config.toml
encoder_layers = 8
one_sided = true
cautious_weight_decay = true
warmup_steps = 150
adamw_weight_decay_other_params = 0
Rows from block 4 of the audio encoder of a small contrastive audio-text model, named by matrix and row number. Rows with one number belong to one neuron. Each number is 200 + 30 x the weight over its row's rms, rounded and kept within 0 to 999. All counts start at 0.
After each neuron's rows are labels from the 100 clips, of 14848, where the neuron reaches its highest value: "responds to" is what is common among them. Only what is clearly more common there than usual is listed. The data: synthesized solo parts of chorales (CocoChorales).
# fc1: MLP up (encoder.blocks.4.mlp.fc1.weight, 384x192), inputs 0-191
# fc2: MLP down (encoder.blocks.4.mlp.fc2.weight, 192x384, transposed), outputs 0-191

fc1.227,173,244,235,248,185,243,236,219,184,190,208,213,206,222,188,193,200,173,191,159,280,205,124,231,176,175,153,205,262,216,211,193,185,262,190,235,184,210,189,208,221,199,227,206,212,166,211,167,237,181,194,205,205,218,264,197,194,192,174,207,225,234,215,247,259,201,163,172,159,225,217,172,190,135,231,190,239,215,251,160,245,193,203,146,219,218,242,199,231,194,195,238,202,208,165,172,219,220,174,161,193,246,190,190,172,201,201,132,176,186,206,174,184,188,191,200,202,246,225,157,219,148,203,193,191,239,185,249,201,150,252,214,201,201,173,175,211,192,226,227,201,210,149,168,166,257,209,201,179,264,209,238,203,192,153,236,239,225,171,182,247,225,190,243,150,210,150,146,247,158,206,192,205,217,193,169,155,218,173,220,220,227,218,236,193,196,237,255,199,162,185,211
fc2.227,203,234,191,204,182,237,215,222,156,201,249,173,200,226,144,172,148,186,174,209,196,249,171,226,222,186,180,169,247,214,223,213,163,234,234,181,195,248,219,200,229,234,181,183,205,178,153,244,198,180,200,165,217,197,218,195,188,245,159,244,221,196,206,227,196,226,162,205,182,216,202,153,157,234,210,167,195,216,198,178,219,205,232,225,93,217,222,191,243,200,159,237,158,195,177,268,216,226,232,189,148,214,200,126,277,141,216,230,219,210,187,124,220,189,232,246,235,167,196,199,188,185,213,185,173,223,217,266,193,184,202,243,177,203,225,184,188,168,173,167,239,225,152,220,185,196,198,231,200,205,212,241,206,256,184,242,206,221,129,158,243,160,197,218,144,171,213,212,189,212,229,225,176,193,209,188,204,184,222,224,206,200,179,249,226,194,169,141,195,207,207,208
responds to: violin; note B4; note A4

fc1.236,174,156,176,213,197,206,197,228,205,195,149,189,246,204,186,167,227,248,164,190,254,181,226,203,204,199,174,197,224,222,219,198,258,217,250,269,180,185,205,224,210,201,181,203,178,192,201,213,207,225,188,220,178,159,243,242,235,205,179,226,206,203,200,166,231,191,227,200,223,206,192,199,232,169,178,251,192,201,128,151,182,203,161,179,204,223,212,137,200,220,165,174,194,164,270,186,221,186,258,145,166,162,119,248,183,205,162,267,283,163,193,243,174,192,217,205,212,217,199,197,182,160,198,150,204,221,194,190,204,224,193,222,172,210,158,236,216,206,128,152,149,211,179,196,179,247,204,260,193,221,228,223,209,212,197,207,185,205,171,147,147,202,153,270,208,174,189,177,147,192,178,211,208,188,198,190,118,215,199,185,177,174,211,181,218,177,232,213,201,225,219,224
fc2.236,230,228,169,208,203,194,151,152,201,206,170,264,178,206,184,230,172,137,157,170,186,186,191,185,140,232,250,137,187,226,175,230,172,178,237,204,188,175,168,213,217,226,202,219,196,189,177,224,173,207,250,224,218,168,169,222,183,198,156,245,169,199,194,200,224,211,191,202,235,187,219,223,215,232,200,214,203,126,207,181,223,142,205,185,190,196,224,145,202,170,188,193,194,227,186,147,188,182,164,187,231,237,251,203,184,211,171,237,229,150,169,197,210,214,189,200,153,215,215,149,199,201,191,188,190,194,206,178,205,159,247,246,180,227,236,221,143,208,234,181,160,209,182,213,228,245,223,174,177,216,245,171,219,224,232,141,199,236,180,219,144,177,190,228,196,214,113,197,127,195,231,242,230,275,222,211,167,130,214,205,195,201,204,198,211,220,235,140,230,200,167,249
responds to: flute; note D#5; note F5; note C#5

fc1.108,183,169,210,194,205,166,196,173,161,203,193,224,198,187,222,194,164,203,235,248,191,159,192,226,178,245,187,194,222,172,178,196,190,213,222,209,183,188,176,230,212,170,203,205,192,226,238,164,231,197,175,211,166,198,217,216,188,147,145,200,129,209,210,214,197,171,200,190,192,195,202,119,172,179,265,156,204,195,170,153,174,187,199,258,226,156,194,209,203,216,207,259,153,198,216,174,212,178,223,220,181,209,188,179,224,269,222,180,220,172,220,195,168,196,186,164,223,127,156,217,255,197,174,227,194,166,165,189,169,135,226,171,188,202,196,196,196,203,154,256,171,190,231,170,245,210,197,203,213,197,190,224,200,220,189,176,166,120,235,227,180,197,103,182,211,193,189,149,100,227,162,221,240,158,252,160,201,222,225,201,158,223,182,217,212,213,175,158,204,185,179,142
fc2.108,223,200,143,193,234,137,229,199,154,132,195,203,192,229,180,204,153,224,194,188,184,202,184,199,79,168,173,201,167,194,175,197,166,192,240,164,187,128,157,215,181,186,221,195,151,211,221,179,194,175,201,179,170,209,149,191,217,209,187,180,168,198,145,208,176,197,200,145,245,194,190,222,195,213,205,180,137,211,192,139,217,183,238,178,155,149,157,196,152,230,161,189,250,157,236,186,234,170,234,212,262,246,220,186,147,218,178,198,220,213,202,217,183,169,204,188,213,205,183,215,151,173,166,157,182,181,257,205,174,183,210,194,190,204,136,183,204,156,154,184,206,192,206,172,217,178,200,227,239,233,193,228,169,231,209,191,219,197,187,177,210,215,218,218,212,219,215,171,178,151,203,203,160,169,190,228,193,200,180,190,159,164,281,202,205,205,199,175,183,221,284,202
responds to: note A#3; cello; note C4; note G#3

fc1.48,147,174,166,216,235,204,242,184,189,205,205,215,192,194,226,187,169,225,229,241,224,143,228,200,212,265,218,217,249,212,214,226,209,214,171,174,155,203,183,193,238,217,186,177,216,196,280,179,233,202,215,226,176,236,194,229,196,209,197,180,97,218,193,228,195,205,279,197,150,209,169,189,159,181,225,194,195,211,171,202,208,175,209,222,198,89,172,222,164,218,164,248,192,215,203,164,230,186,196,187,230,202,203,192,205,267,208,140,241,174,235,220,196,192,198,175,207,196,195,215,254,242,142,211,196,205,185,179,177,151,196,192,177,184,155,155,221,225,145,227,179,217,227,180,223,191,147,200,225,216,174,241,200,203,179,152,199,131,246,221,225,171,164,199,204,200,169,190,143,216,223,228,198,138,256,146,245,206,213,188,196,221,163,212,198,197,195,176,224,208,207,176
fc2.48,229,189,128,205,234,170,231,178,199,192,184,168,178,233,219,188,179,206,226,206,216,223,233,217,125,189,171,195,199,190,157,238,179,178,224,184,183,185,148,200,204,211,163,172,192,197,258,161,237,198,204,215,185,196,204,191,194,217,232,227,220,221,173,215,169,227,280,184,191,164,247,200,220,199,233,221,201,227,256,174,234,213,267,205,181,158,173,227,162,252,161,184,185,159,163,236,251,188,172,218,173,264,192,209,192,254,277,150,218,187,238,212,198,164,240,165,251,195,210,225,148,228,197,126,182,198,232,196,187,152,187,242,199,189,184,209,213,178,239,205,160,173,236,217,220,191,177,191,262,190,223,249,243,237,215,182,209,196,206,197,234,245,190,163,194,210,247,189,186,205,164,252,187,183,226,177,237,175,178,187,158,227,237,180,180,258,179,228,223,219,217,166
responds to: note A#3; note G#3; cello

fc1.131,197,238,177,181,247,204,199,255,236,239,205,223,238,237,257,191,167,193,170,227,204,214,144,200,210,161,128,174,219,200,181,223,162,233,186,190,148,197,200,180,200,172,141,228,184,225,187,241,208,198,223,188,193,221,241,210,221,162,230,162,198,273,165,197,184,188,186,163,226,171,226,182,152,188,192,225,216,202,220,175,158,213,247,159,181,212,178,211,212,208,183,163,145,249,167,194,249,265,200,187,232,202,203,198,141,201,216,291,165,200,175,249,179,120,173,231,211,223,188,222,217,245,172,147,213,181,185,197,187,197,191,255,239,225,159,178,223,193,260,214,193,191,171,174,226,144,214,202,219,199,176,211,162,185,160,194,184,219,230,213,257,195,221,203,243,205,236,195,211,170,203,197,142,189,164,210,218,151,209,222,214,186,194,200,247,228,180,200,202,158,149,181
fc2.131,200,228,194,246,208,185,168,199,217,218,281,216,188,209,238,226,209,216,197,202,199,178,189,214,197,228,212,176,208,243,198,214,249,182,190,155,131,178,203,196,208,173,164,240,186,218,194,256,155,229,240,204,160,232,236,227,219,195,158,180,150,198,186,220,206,255,191,225,153,205,228,209,204,200,231,236,196,111,176,162,183,185,188,202,155,189,184,226,201,199,161,254,175,202,167,198,256,165,217,232,158,149,213,157,143,185,161,223,193,183,192,243,256,201,198,193,215,236,238,188,197,187,171,177,210,208,212,169,205,172,225,182,226,132,170,110,199,240,236,166,177,220,155,218,205,178,198,170,205,209,212,187,227,247,208,197,188,262,182,188,185,187,238,238,198,185,202,228,197,182,195,288,209,263,211,251,169,171,224,241,209,201,213,188,246,161,228,159,222,204,221,181
responds to: violin; note C#5; note C4

fc1.114,188,185,173,197,212,197,249,223,154,190,257,246,237,206,163,194,200,180,193,203,177,199,189,151,144,219,182,245,245,195,227,210,204,220,216,255,124,161,197,162,162,186,183,160,256,190,190,224,203,202,210,232,224,201,234,166,211,141,230,205,229,178,134,223,205,204,199,235,186,234,205,240,201,198,112,194,171,200,193,223,184,218,229,182,220,233,186,154,224,183,221,172,177,182,216,146,229,162,172,198,196,150,236,186,149,180,192,149,199,165,242,197,178,195,227,167,193,250,156,183,194,222,168,217,192,205,195,187,193,195,181,165,143,233,190,215,183,198,188,186,272,204,213,163,173,204,175,185,191,154,168,183,175,207,148,218,242,181,169,192,147,175,194,189,243,185,122,247,162,202,218,218,224,199,214,214,241,194,119,236,205,194,184,208,237,205,192,256,251,171,186,223
fc2.114,158,202,209,209,194,192,199,178,211,182,230,212,177,253,180,206,203,196,182,188,205,252,173,199,189,209,227,142,204,236,253,277,210,227,215,183,220,211,224,217,144,181,202,205,182,258,143,250,216,177,173,232,218,152,257,239,143,223,219,180,225,200,180,218,222,212,302,175,209,213,210,183,195,182,192,172,193,200,202,208,203,220,197,209,169,171,152,152,183,209,243,212,215,174,207,167,225,193,224,195,165,199,200,238,199,166,192,200,187,195,159,233,205,244,215,230,218,202,162,211,193,158,161,257,168,138,219,174,211,192,174,173,232,243,270,261,179,228,162,183,150,186,250,211,182,198,186,183,223,175,226,230,169,147,147,180,203,186,234,193,190,222,261,151,210,211,175,200,191,235,180,199,203,188,198,168,234,222,260,253,227,196,187,197,228,251,229,159,221,151,197,143
responds to: violin; note G5; note F#5; note A4

fc1.153,163,236,174,170,261,177,215,185,230,203,147,184,230,206,199,219,221,236,226,201,237,200,217,186,191,226,173,241,213,113,199,210,199,218,255,175,187,196,175,155,184,205,225,165,214,213,197,172,178,188,207,164,180,203,252,213,213,196,180,264,201,175,148,163,160,146,219,217,207,288,179,150,177,191,202,176,236,206,171,168,205,170,241,224,212,208,217,210,171,208,218,208,212,179,158,222,152,217,187,207,181,189,184,249,211,228,212,200,217,163,144,199,212,116,239,212,236,188,225,236,191,210,234,174,252,172,187,256,222,171,205,172,207,252,209,221,245,203,171,190,175,215,256,228,273,206,180,209,216,235,266,220,211,271,166,152,202,176,216,173,234,174,141,171,201,210,149,227,175,210,203,195,245,209,213,187,200,183,249,173,208,152,198,172,220,171,231,202,210,209,200,179
fc2.153,224,153,203,175,251,218,204,105,207,212,246,181,185,155,180,182,210,215,191,206,170,212,243,204,216,209,188,212,175,218,186,181,168,97,200,213,169,133,187,136,195,188,231,192,226,197,203,169,218,225,240,185,214,168,178,188,202,182,221,225,246,245,158,199,246,280,128,191,169,183,215,231,170,192,233,166,156,166,173,208,233,175,206,190,192,206,176,200,200,168,176,230,177,246,183,183,157,184,164,138,269,244,192,250,204,203,253,156,193,187,192,260,212,242,216,178,232,218,180,211,205,229,240,233,226,186,177,186,188,188,179,184,194,233,188,183,191,227,162,175,193,242,212,217,128,149,219,206,197,235,204,178,200,178,248,145,179,211,199,203,223,167,169,251,184,209,162,194,178,189,259,204,223,196,239,201,188,175,225,222,217,216,216,190,199,217,197,218,212,154,208,223
responds to: note G4; clarinet; note F4

fc1.228,197,217,202,234,222,269,188,226,176,114,127,218,178,181,196,232,178,219,246,165,187,192,156,216,222,141,148,190,183,208,233,196,224,225,165,158,180,189,166,191,188,186,206,205,208,222,212,202,204,185,187,186,171,202,224,187,181,172,186,185,243,211,204,243,132,121,151,208,218,223,177,150,178,264,182,199,202,218,231,177,222,191,227,139,223,200,211,172,244,186,250,209,262,210,180,162,248,203,242,228,210,234,174,237,171,208,188,189,220,198,208,195,243,221,202,184,238,182,235,164,224,171,218,205,222,187,224,174,212,194,231,185,214,202,222,163,233,226,193,242,201,236,243,136,188,287,211,154,222,207,245,153,190,186,174,216,192,211,213,235,192,202,237,239,185,239,236,237,185,258,216,180,157,220,239,176,198,206,234,143,184,195,186,215,206,147,204,202,207,252,217,218
fc2.228,191,218,164,186,205,251,200,219,185,241,185,245,232,202,211,207,195,178,204,206,227,240,180,147,237,182,158,188,142,215,240,241,190,185,212,166,188,186,191,233,154,247,128,181,208,238,245,251,194,197,145,207,209,187,227,225,252,141,177,182,256,251,148,198,177,192,202,226,216,223,212,229,162,234,187,185,193,222,198,157,194,150,179,211,165,181,223,197,240,198,187,211,185,194,197,163,183,222,212,151,245,187,200,236,220,202,239,223,234,175,195,196,238,166,225,199,217,180,266,216,205,185,215,223,220,253,208,208,180,213,212,186,145,226,234,121,204,197,154,157,233,211,189,166,172,253,154,128,159,207,227,144,201,184,179,200,208,169,208,203,158,247,237,163,168,211,133,169,249,221,240,200,197,204,193,211,203,229,210,192,208,194,244,180,234,155,230,198,217,244,168,187
responds to: flute

fc1.302,191,264,198,237,209,246,206,260,208,219,191,171,205,215,164,260,154,182,195,218,211,222,197,227,174,164,199,189,206,226,230,203,193,216,194,184,162,205,222,188,198,183,158,183,212,222,248,214,228,248,194,202,161,226,185,194,181,203,202,172,186,193,184,203,207,163,185,190,279,256,188,180,192,184,225,253,193,195,194,177,173,210,224,188,189,205,215,237,155,193,171,219,150,185,184,244,194,184,232,193,188,181,218,163,210,195,213,164,169,229,205,241,233,212,275,215,214,212,207,168,234,241,281,154,245,190,200,222,188,109,201,247,179,227,189,227,246,214,189,147,230,219,206,160,235,155,216,233,279,288,190,248,208,193,174,219,235,205,140,185,246,241,219,189,203,175,177,224,155,165,169,218,220,160,148,180,221,213,208,213,216,171,205,204,249,238,211,221,163,161,195,209
fc2.302,193,192,129,171,203,178,234,172,242,193,254,136,211,209,218,230,212,201,224,232,168,243,172,190,230,190,166,172,194,243,202,185,206,178,237,157,188,192,201,138,208,172,179,201,211,168,179,150,203,270,232,156,158,190,214,210,184,206,199,215,181,176,210,244,163,188,158,201,189,273,236,251,182,184,271,220,197,195,193,228,206,231,189,124,176,201,197,170,192,252,177,206,172,204,168,188,166,180,175,202,185,224,185,213,158,182,262,231,157,193,142,198,177,186,198,214,202,261,207,199,187,206,240,111,164,241,161,151,203,202,216,202,166,177,210,199,192,169,210,143,212,158,133,181,153,192,196,185,228,233,240,225,152,231,221,217,204,230,231,175,191,147,145,186,193,240,235,198,213,220,181,257,212,224,212,222,208,196,224,183,242,182,207,202,201,226,196,167,210,205,183,228
responds to: note G4; violin; note A4; clarinet

fc1.61,182,232,249,165,183,234,213,230,241,211,208,197,245,193,197,242,148,195,193,143,206,232,153,297,222,166,156,245,235,193,208,227,177,303,139,151,131,209,164,192,212,211,206,200,223,242,203,170,185,158,179,232,191,180,229,144,226,196,203,176,218,256,210,173,219,162,160,177,203,203,192,186,158,180,185,189,212,218,204,195,189,203,226,148,189,194,235,196,241,214,235,213,177,185,115,225,184,191,203,182,198,226,195,256,162,206,155,158,187,188,168,203,219,170,182,213,214,177,195,199,184,155,218,188,225,189,133,241,206,170,222,256,195,234,176,188,231,183,215,214,217,205,175,202,197,183,198,225,182,232,198,237,233,192,193,286,230,242,145,187,231,173,156,205,218,225,198,157,197,162,228,154,209,179,227,222,199,196,185,229,198,216,217,217,236,176,222,195,206,170,222,192
fc2.61,215,176,188,168,196,198,195,198,176,161,246,223,239,203,186,208,170,227,168,159,198,262,197,256,234,198,228,195,188,224,193,190,164,227,249,150,218,177,201,198,199,222,223,227,189,161,161,244,241,206,191,208,168,188,231,186,208,143,197,196,180,226,207,238,209,203,179,225,171,196,196,197,149,193,174,158,207,200,259,194,203,226,233,212,211,214,205,203,243,114,210,235,198,192,172,223,186,195,225,210,173,215,227,123,178,159,231,242,192,178,184,159,189,186,239,237,230,161,163,168,130,196,170,162,216,210,231,191,194,144,201,184,199,207,197,124,217,270,214,173,238,198,140,202,172,204,182,271,149,270,206,229,191,240,222,206,193,202,207,159,205,241,208,219,152,171,219,198,189,212,204,240,149,173,209,210,132,173,169,198,175,180,189,256,189,225,199,234,148,156,202,231
responds to: violin; note C#5; note B4; instrument: cello

fc1.258,191,211,186,217,225,216,240,231,252,203,191,187,216,208,183,207,235,215,138,218,193,167,194,248,207,172,178,167,212,203,200,238,246,189,187,184,236,137,134,128,197,211,175,183,201,197,241,207,243,226,168,197,189,167,233,180,217,186,203,169,238,198,226,261,207,162,212,159,101,218,201,186,203,165,248,164,238,209,158,189,212,198,185,212,230,167,153,163,229,219,220,188,174,211,166,157,181,201,249,138,199,256,222,229,192,184,238,147,206,266,214,190,184,233,192,208,207,181,192,190,210,213,136,191,132,182,152,183,205,235,187,196,227,196,169,181,123,225,215,230,210,218,189,148,248,206,192,205,165,195,178,211,144,202,175,165,244,206,164,185,218,228,186,229,186,188,204,190,167,202,187,221,219,169,212,215,198,163,246,243,217,210,164,250,217,152,167,200,238,157,216,202
fc2.258,198,210,192,159,158,203,289,163,216,193,219,178,246,210,191,267,148,217,199,241,190,149,179,200,138,173,162,196,163,222,196,165,220,207,195,178,204,282,181,234,218,249,227,180,215,181,216,164,155,218,196,224,197,154,181,254,192,209,186,264,209,188,172,119,201,159,194,200,233,194,171,219,163,237,199,235,178,238,219,178,248,152,153,242,146,191,188,201,250,183,231,213,208,185,236,179,224,212,170,182,185,215,190,163,135,171,173,247,197,198,209,198,194,222,190,178,238,244,208,199,183,205,189,152,229,195,194,216,170,218,189,198,173,224,226,232,189,194,217,195,166,161,197,237,207,207,260,180,215,148,205,229,204,233,189,183,177,207,197,237,157,246,209,192,197,254,198,220,153,161,164,204,206,203,159,130,222,181,186,192,223,221,231,198,145,211,161,224,196,149,184,191
responds to: note A#3; note G3; note F3; note C4

fc1.253,218,191,224,201,189,189,180,153,197,219,188,234,194,195,238,168,245,212,198,234,198,183,194,149,223,166,203,170,220,179,207,111,194,200,193,194,208,226,219,220,212,198,261,199,129,212,224,210,177,204,141,147,195,225,258,193,167,233,150,199,190,216,154,206,200,198,193,169,271,194,226,201,160,213,255,224,197,176,196,187,243,196,250,176,167,245,229,184,251,195,247,200,195,219,198,212,234,216,257,176,225,242,190,176,178,203,188,153,194,187,210,170,201,202,142,177,179,209,196,196,183,222,213,197,156,226,193,224,147,175,193,216,222,230,226,239,186,175,190,175,195,181,188,206,195,218,183,212,195,302,207,192,217,205,103,243,225,191,179,210,207,208,205,214,199,205,182,169,204,183,124,198,238,214,143,195,167,185,200,241,114,210,250,187,229,239,202,255,209,136,210,197
fc2.253,204,185,176,207,185,240,194,166,208,162,260,207,196,227,218,226,195,216,178,168,196,266,162,194,225,202,220,231,212,164,210,231,190,165,199,203,219,203,206,187,208,203,185,174,197,153,158,222,230,249,165,184,174,173,192,192,211,214,201,273,188,151,128,235,203,183,176,193,210,198,220,170,161,206,211,176,177,216,239,195,170,213,229,248,177,192,171,229,192,206,221,195,172,239,169,183,198,217,247,176,172,197,166,236,199,306,148,226,156,210,171,257,178,228,148,185,196,113,172,195,186,208,196,203,219,221,151,225,199,222,191,191,231,206,173,217,211,165,179,202,238,214,215,196,215,192,204,192,188,242,190,177,174,208,185,182,136,182,141,252,222,195,222,190,211,129,219,179,276,255,186,200,227,207,275,180,149,153,202,146,221,217,145,182,232,223,199,172,195,164,180,209
responds to: note F4; note D#4; clarinet; instrument: trombone

fc1.281,177,188,209,198,233,182,152,203,275,156,252,191,228,235,208,214,205,175,200,234,156,190,164,199,210,199,231,149,218,188,167,157,184,145,187,210,239,175,246,180,149,225,141,147,207,191,180,179,223,226,215,182,166,177,170,199,222,236,236,217,225,269,161,214,187,197,294,203,166,174,179,196,174,222,142,200,204,197,217,226,203,244,186,194,199,216,216,200,200,214,216,190,160,204,177,169,211,150,185,222,171,149,200,147,140,182,181,204,238,160,198,264,210,199,171,188,186,243,201,204,240,229,278,272,186,200,218,223,181,216,231,165,211,202,206,242,160,174,210,137,185,239,226,153,202,190,213,173,220,165,198,193,170,235,141,178,213,196,172,194,216,212,159,211,236,189,166,203,251,239,160,219,203,189,179,186,201,221,173,160,216,228,220,173,208,249,232,204,205,227,218,232
fc2.281,191,160,204,181,197,197,151,191,224,198,237,199,130,259,161,178,197,159,238,204,214,199,181,222,193,175,240,209,175,195,243,237,196,236,241,197,190,165,224,184,140,237,198,196,197,213,176,145,149,231,194,155,167,229,180,217,200,215,241,194,212,169,218,195,215,185,226,194,218,252,205,167,238,183,207,144,168,187,201,143,228,233,226,230,105,183,225,217,218,180,238,186,203,176,170,200,237,173,208,182,178,186,196,233,229,186,195,232,194,196,221,211,191,174,255,174,187,204,177,270,227,190,248,190,226,278,191,237,157,197,243,157,223,265,223,156,130,184,255,191,202,149,218,136,197,194,191,213,215,208,178,232,194,237,218,163,182,219,193,208,215,184,204,169,242,192,254,187,193,190,211,224,225,226,258,169,187,203,207,157,258,222,233,178,230,187,238,197,233,206,222,223
responds to: note G4; note F3; note A4; trombone

fc1.325,168,125,241,222,187,181,243,185,197,249,154,213,235,229,224,179,195,218,268,243,205,197,281,233,178,257,223,155,202,189,217,222,241,225,218,203,177,148,217,194,185,222,190,183,197,183,222,218,230,269,217,215,186,207,171,232,183,219,171,187,197,219,227,217,177,208,218,196,116,212,218,185,176,173,242,204,221,185,206,207,168,209,166,174,176,139,212,197,203,191,229,257,204,177,193,188,214,177,263,227,264,200,181,209,193,261,221,122,234,211,209,207,189,209,198,191,221,206,183,284,227,239,149,232,200,232,211,196,175,191,205,209,176,208,127,175,194,206,150,211,197,231,204,160,215,173,162,185,210,224,199,261,199,182,165,207,244,129,245,237,201,218,150,196,230,210,185,181,166,196,197,195,182,194,207,226,238,173,208,186,238,185,225,201,253,182,185,151,221,166,220,202
fc2.325,251,170,215,215,225,161,276,194,222,210,167,188,183,235,207,222,175,156,188,222,206,213,191,208,153,165,217,190,193,196,194,192,205,173,238,174,187,166,188,233,228,205,249,182,232,237,239,168,196,200,235,241,145,180,219,220,204,171,203,209,194,154,205,206,170,221,240,146,230,125,192,183,193,172,195,185,184,265,227,243,167,221,202,185,118,167,175,211,264,200,158,192,212,210,215,202,195,162,136,209,209,226,191,168,176,240,197,148,242,236,200,184,205,216,232,206,199,258,222,186,197,192,229,146,202,180,192,227,203,177,127,216,196,215,193,222,212,168,195,232,169,214,227,149,192,173,199,230,227,179,258,189,227,200,197,234,150,194,203,255,216,246,183,104,192,203,205,148,188,201,225,216,203,174,229,177,232,136,179,202,170,186,231,187,201,231,174,222,256,246,165,211
responds to: note A#3; note A#4; note G#3; note G#4

fc1.112,159,200,201,206,245,240,193,130,208,179,232,191,214,244,201,160,251,167,181,218,202,162,162,195,157,165,177,165,247,175,189,210,190,166,165,177,164,173,214,180,172,251,152,150,194,194,209,172,212,214,182,187,210,203,235,185,221,212,226,239,200,212,203,219,184,183,210,214,147,220,215,175,206,191,163,207,257,182,203,225,219,177,242,219,181,206,235,207,236,250,230,192,173,186,184,222,180,176,180,233,221,192,215,205,158,188,95,184,192,189,226,216,202,109,217,232,209,233,211,193,225,230,219,200,192,176,217,221,154,174,179,197,235,236,238,178,162,175,214,180,189,207,240,199,206,176,196,200,204,169,187,182,118,200,102,190,200,211,130,181,221,234,196,205,216,184,152,204,230,253,232,209,189,249,180,168,240,224,188,178,201,171,210,279,214,249,183,209,186,194,250,255
fc2.112,237,193,239,232,217,217,177,204,203,243,211,223,179,192,203,211,159,254,223,210,196,177,164,190,205,199,231,179,188,201,178,214,206,185,194,189,230,104,193,205,192,225,191,202,172,237,217,197,203,211,191,168,172,245,167,233,240,235,239,235,245,245,182,148,185,230,221,158,194,170,199,173,213,214,193,171,160,228,198,186,219,209,254,201,142,176,183,173,209,216,203,186,196,161,180,210,156,180,149,205,216,196,246,155,191,178,172,213,239,205,171,185,185,187,207,182,117,193,201,212,199,196,333,217,186,227,196,195,182,158,215,178,205,183,212,203,199,203,244,180,178,175,197,165,222,180,200,212,200,205,207,213,183,224,207,195,220,278,194,230,216,245,186,130,183,194,212,204,165,208,151,215,199,135,159,97,200,173,170,149,225,208,226,189,245,214,221,216,196,218,250,273
responds to: note G4; trombone; note F4

fc1.26,204,175,224,183,190,192,193,179,193,198,217,236,165,233,183,218,307,150,178,202,220,194,185,131,232,219,183,196,200,124,194,178,201,139,169,195,231,219,218,215,173,197,182,198,168,192,194,166,172,241,158,203,183,189,232,166,196,203,233,247,199,210,152,161,179,202,153,181,219,188,185,166,145,181,181,201,209,193,232,233,207,178,224,215,142,219,226,151,191,274,194,186,190,220,184,167,211,206,204,241,204,210,179,196,168,185,146,190,233,219,203,205,194,206,156,182,188,193,236,174,210,158,264,242,200,178,261,205,200,202,239,211,199,175,187,222,173,185,183,154,126,191,179,213,192,233,163,237,226,222,243,193,231,226,122,183,205,220,169,211,230,196,177,206,204,165,205,220,247,145,188,265,250,201,129,241,202,202,168,190,193,223,187,182,230,226,281,198,196,204,184,239
fc2.26,186,269,198,186,182,215,187,203,238,262,239,224,165,216,215,194,199,249,202,212,197,199,169,208,234,227,229,220,230,216,218,207,195,171,215,199,215,152,235,174,154,251,204,195,150,148,215,194,171,204,208,233,209,195,232,170,233,206,208,254,212,193,197,172,194,187,207,217,216,171,225,189,273,179,210,206,214,189,261,166,204,241,225,220,147,234,191,173,215,192,196,214,201,180,167,146,246,195,204,233,149,204,229,205,234,114,175,225,264,217,220,200,146,193,193,165,146,200,184,212,206,178,240,226,172,247,149,229,195,165,231,237,125,196,223,182,199,180,271,190,217,219,232,178,223,200,171,185,277,223,185,141,202,200,191,173,211,244,215,221,204,221,188,168,192,173,221,179,179,212,214,223,195,189,261,159,198,155,157,191,183,201,176,201,161,279,225,206,212,255,202,167
responds to: note G4; trombone; note G#4; note A4

fc1.248,185,178,247,161,219,208,231,243,238,247,185,244,168,184,212,224,164,228,215,230,213,146,212,156,199,210,234,230,166,234,219,197,163,206,212,194,200,188,177,168,258,189,239,254,205,171,198,219,205,237,141,226,182,181,131,248,258,146,200,189,197,230,233,197,205,154,209,148,196,226,218,218,197,222,183,216,242,128,187,171,216,212,206,200,231,159,228,173,249,219,193,161,174,239,158,179,152,213,240,255,181,208,205,192,212,181,167,171,180,244,159,253,209,109,175,240,194,260,243,201,231,168,194,151,218,167,170,207,170,123,235,223,202,172,181,191,172,206,196,218,187,208,176,204,276,211,215,216,172,189,190,224,174,218,176,213,217,213,207,215,159,192,214,221,202,183,216,208,225,228,210,175,158,235,173,196,175,222,203,192,168,207,186,230,194,145,167,211,173,226,199,242
fc2.248,235,264,192,211,230,196,226,182,240,219,198,232,192,232,202,211,265,276,245,125,227,235,205,201,177,199,242,181,195,259,202,209,209,219,155,222,250,230,219,156,181,155,207,152,172,212,226,169,228,145,215,196,188,213,185,196,191,192,196,210,206,210,222,226,213,205,227,218,166,197,226,212,231,238,232,265,188,180,155,169,199,261,253,249,196,204,185,177,208,281,184,232,190,162,185,239,175,212,173,156,230,199,200,159,204,194,193,170,177,209,190,211,192,207,222,219,244,200,234,234,229,226,179,183,230,186,223,199,218,142,203,193,199,217,220,189,213,229,233,207,185,236,202,119,211,196,145,220,216,241,217,173,162,182,187,171,238,227,230,192,219,238,132,233,202,211,166,189,230,186,188,188,213,214,270,232,141,170,209,232,188,225,175,237,205,190,232,178,169,190,128,234
responds to: violin; trombone; note C#4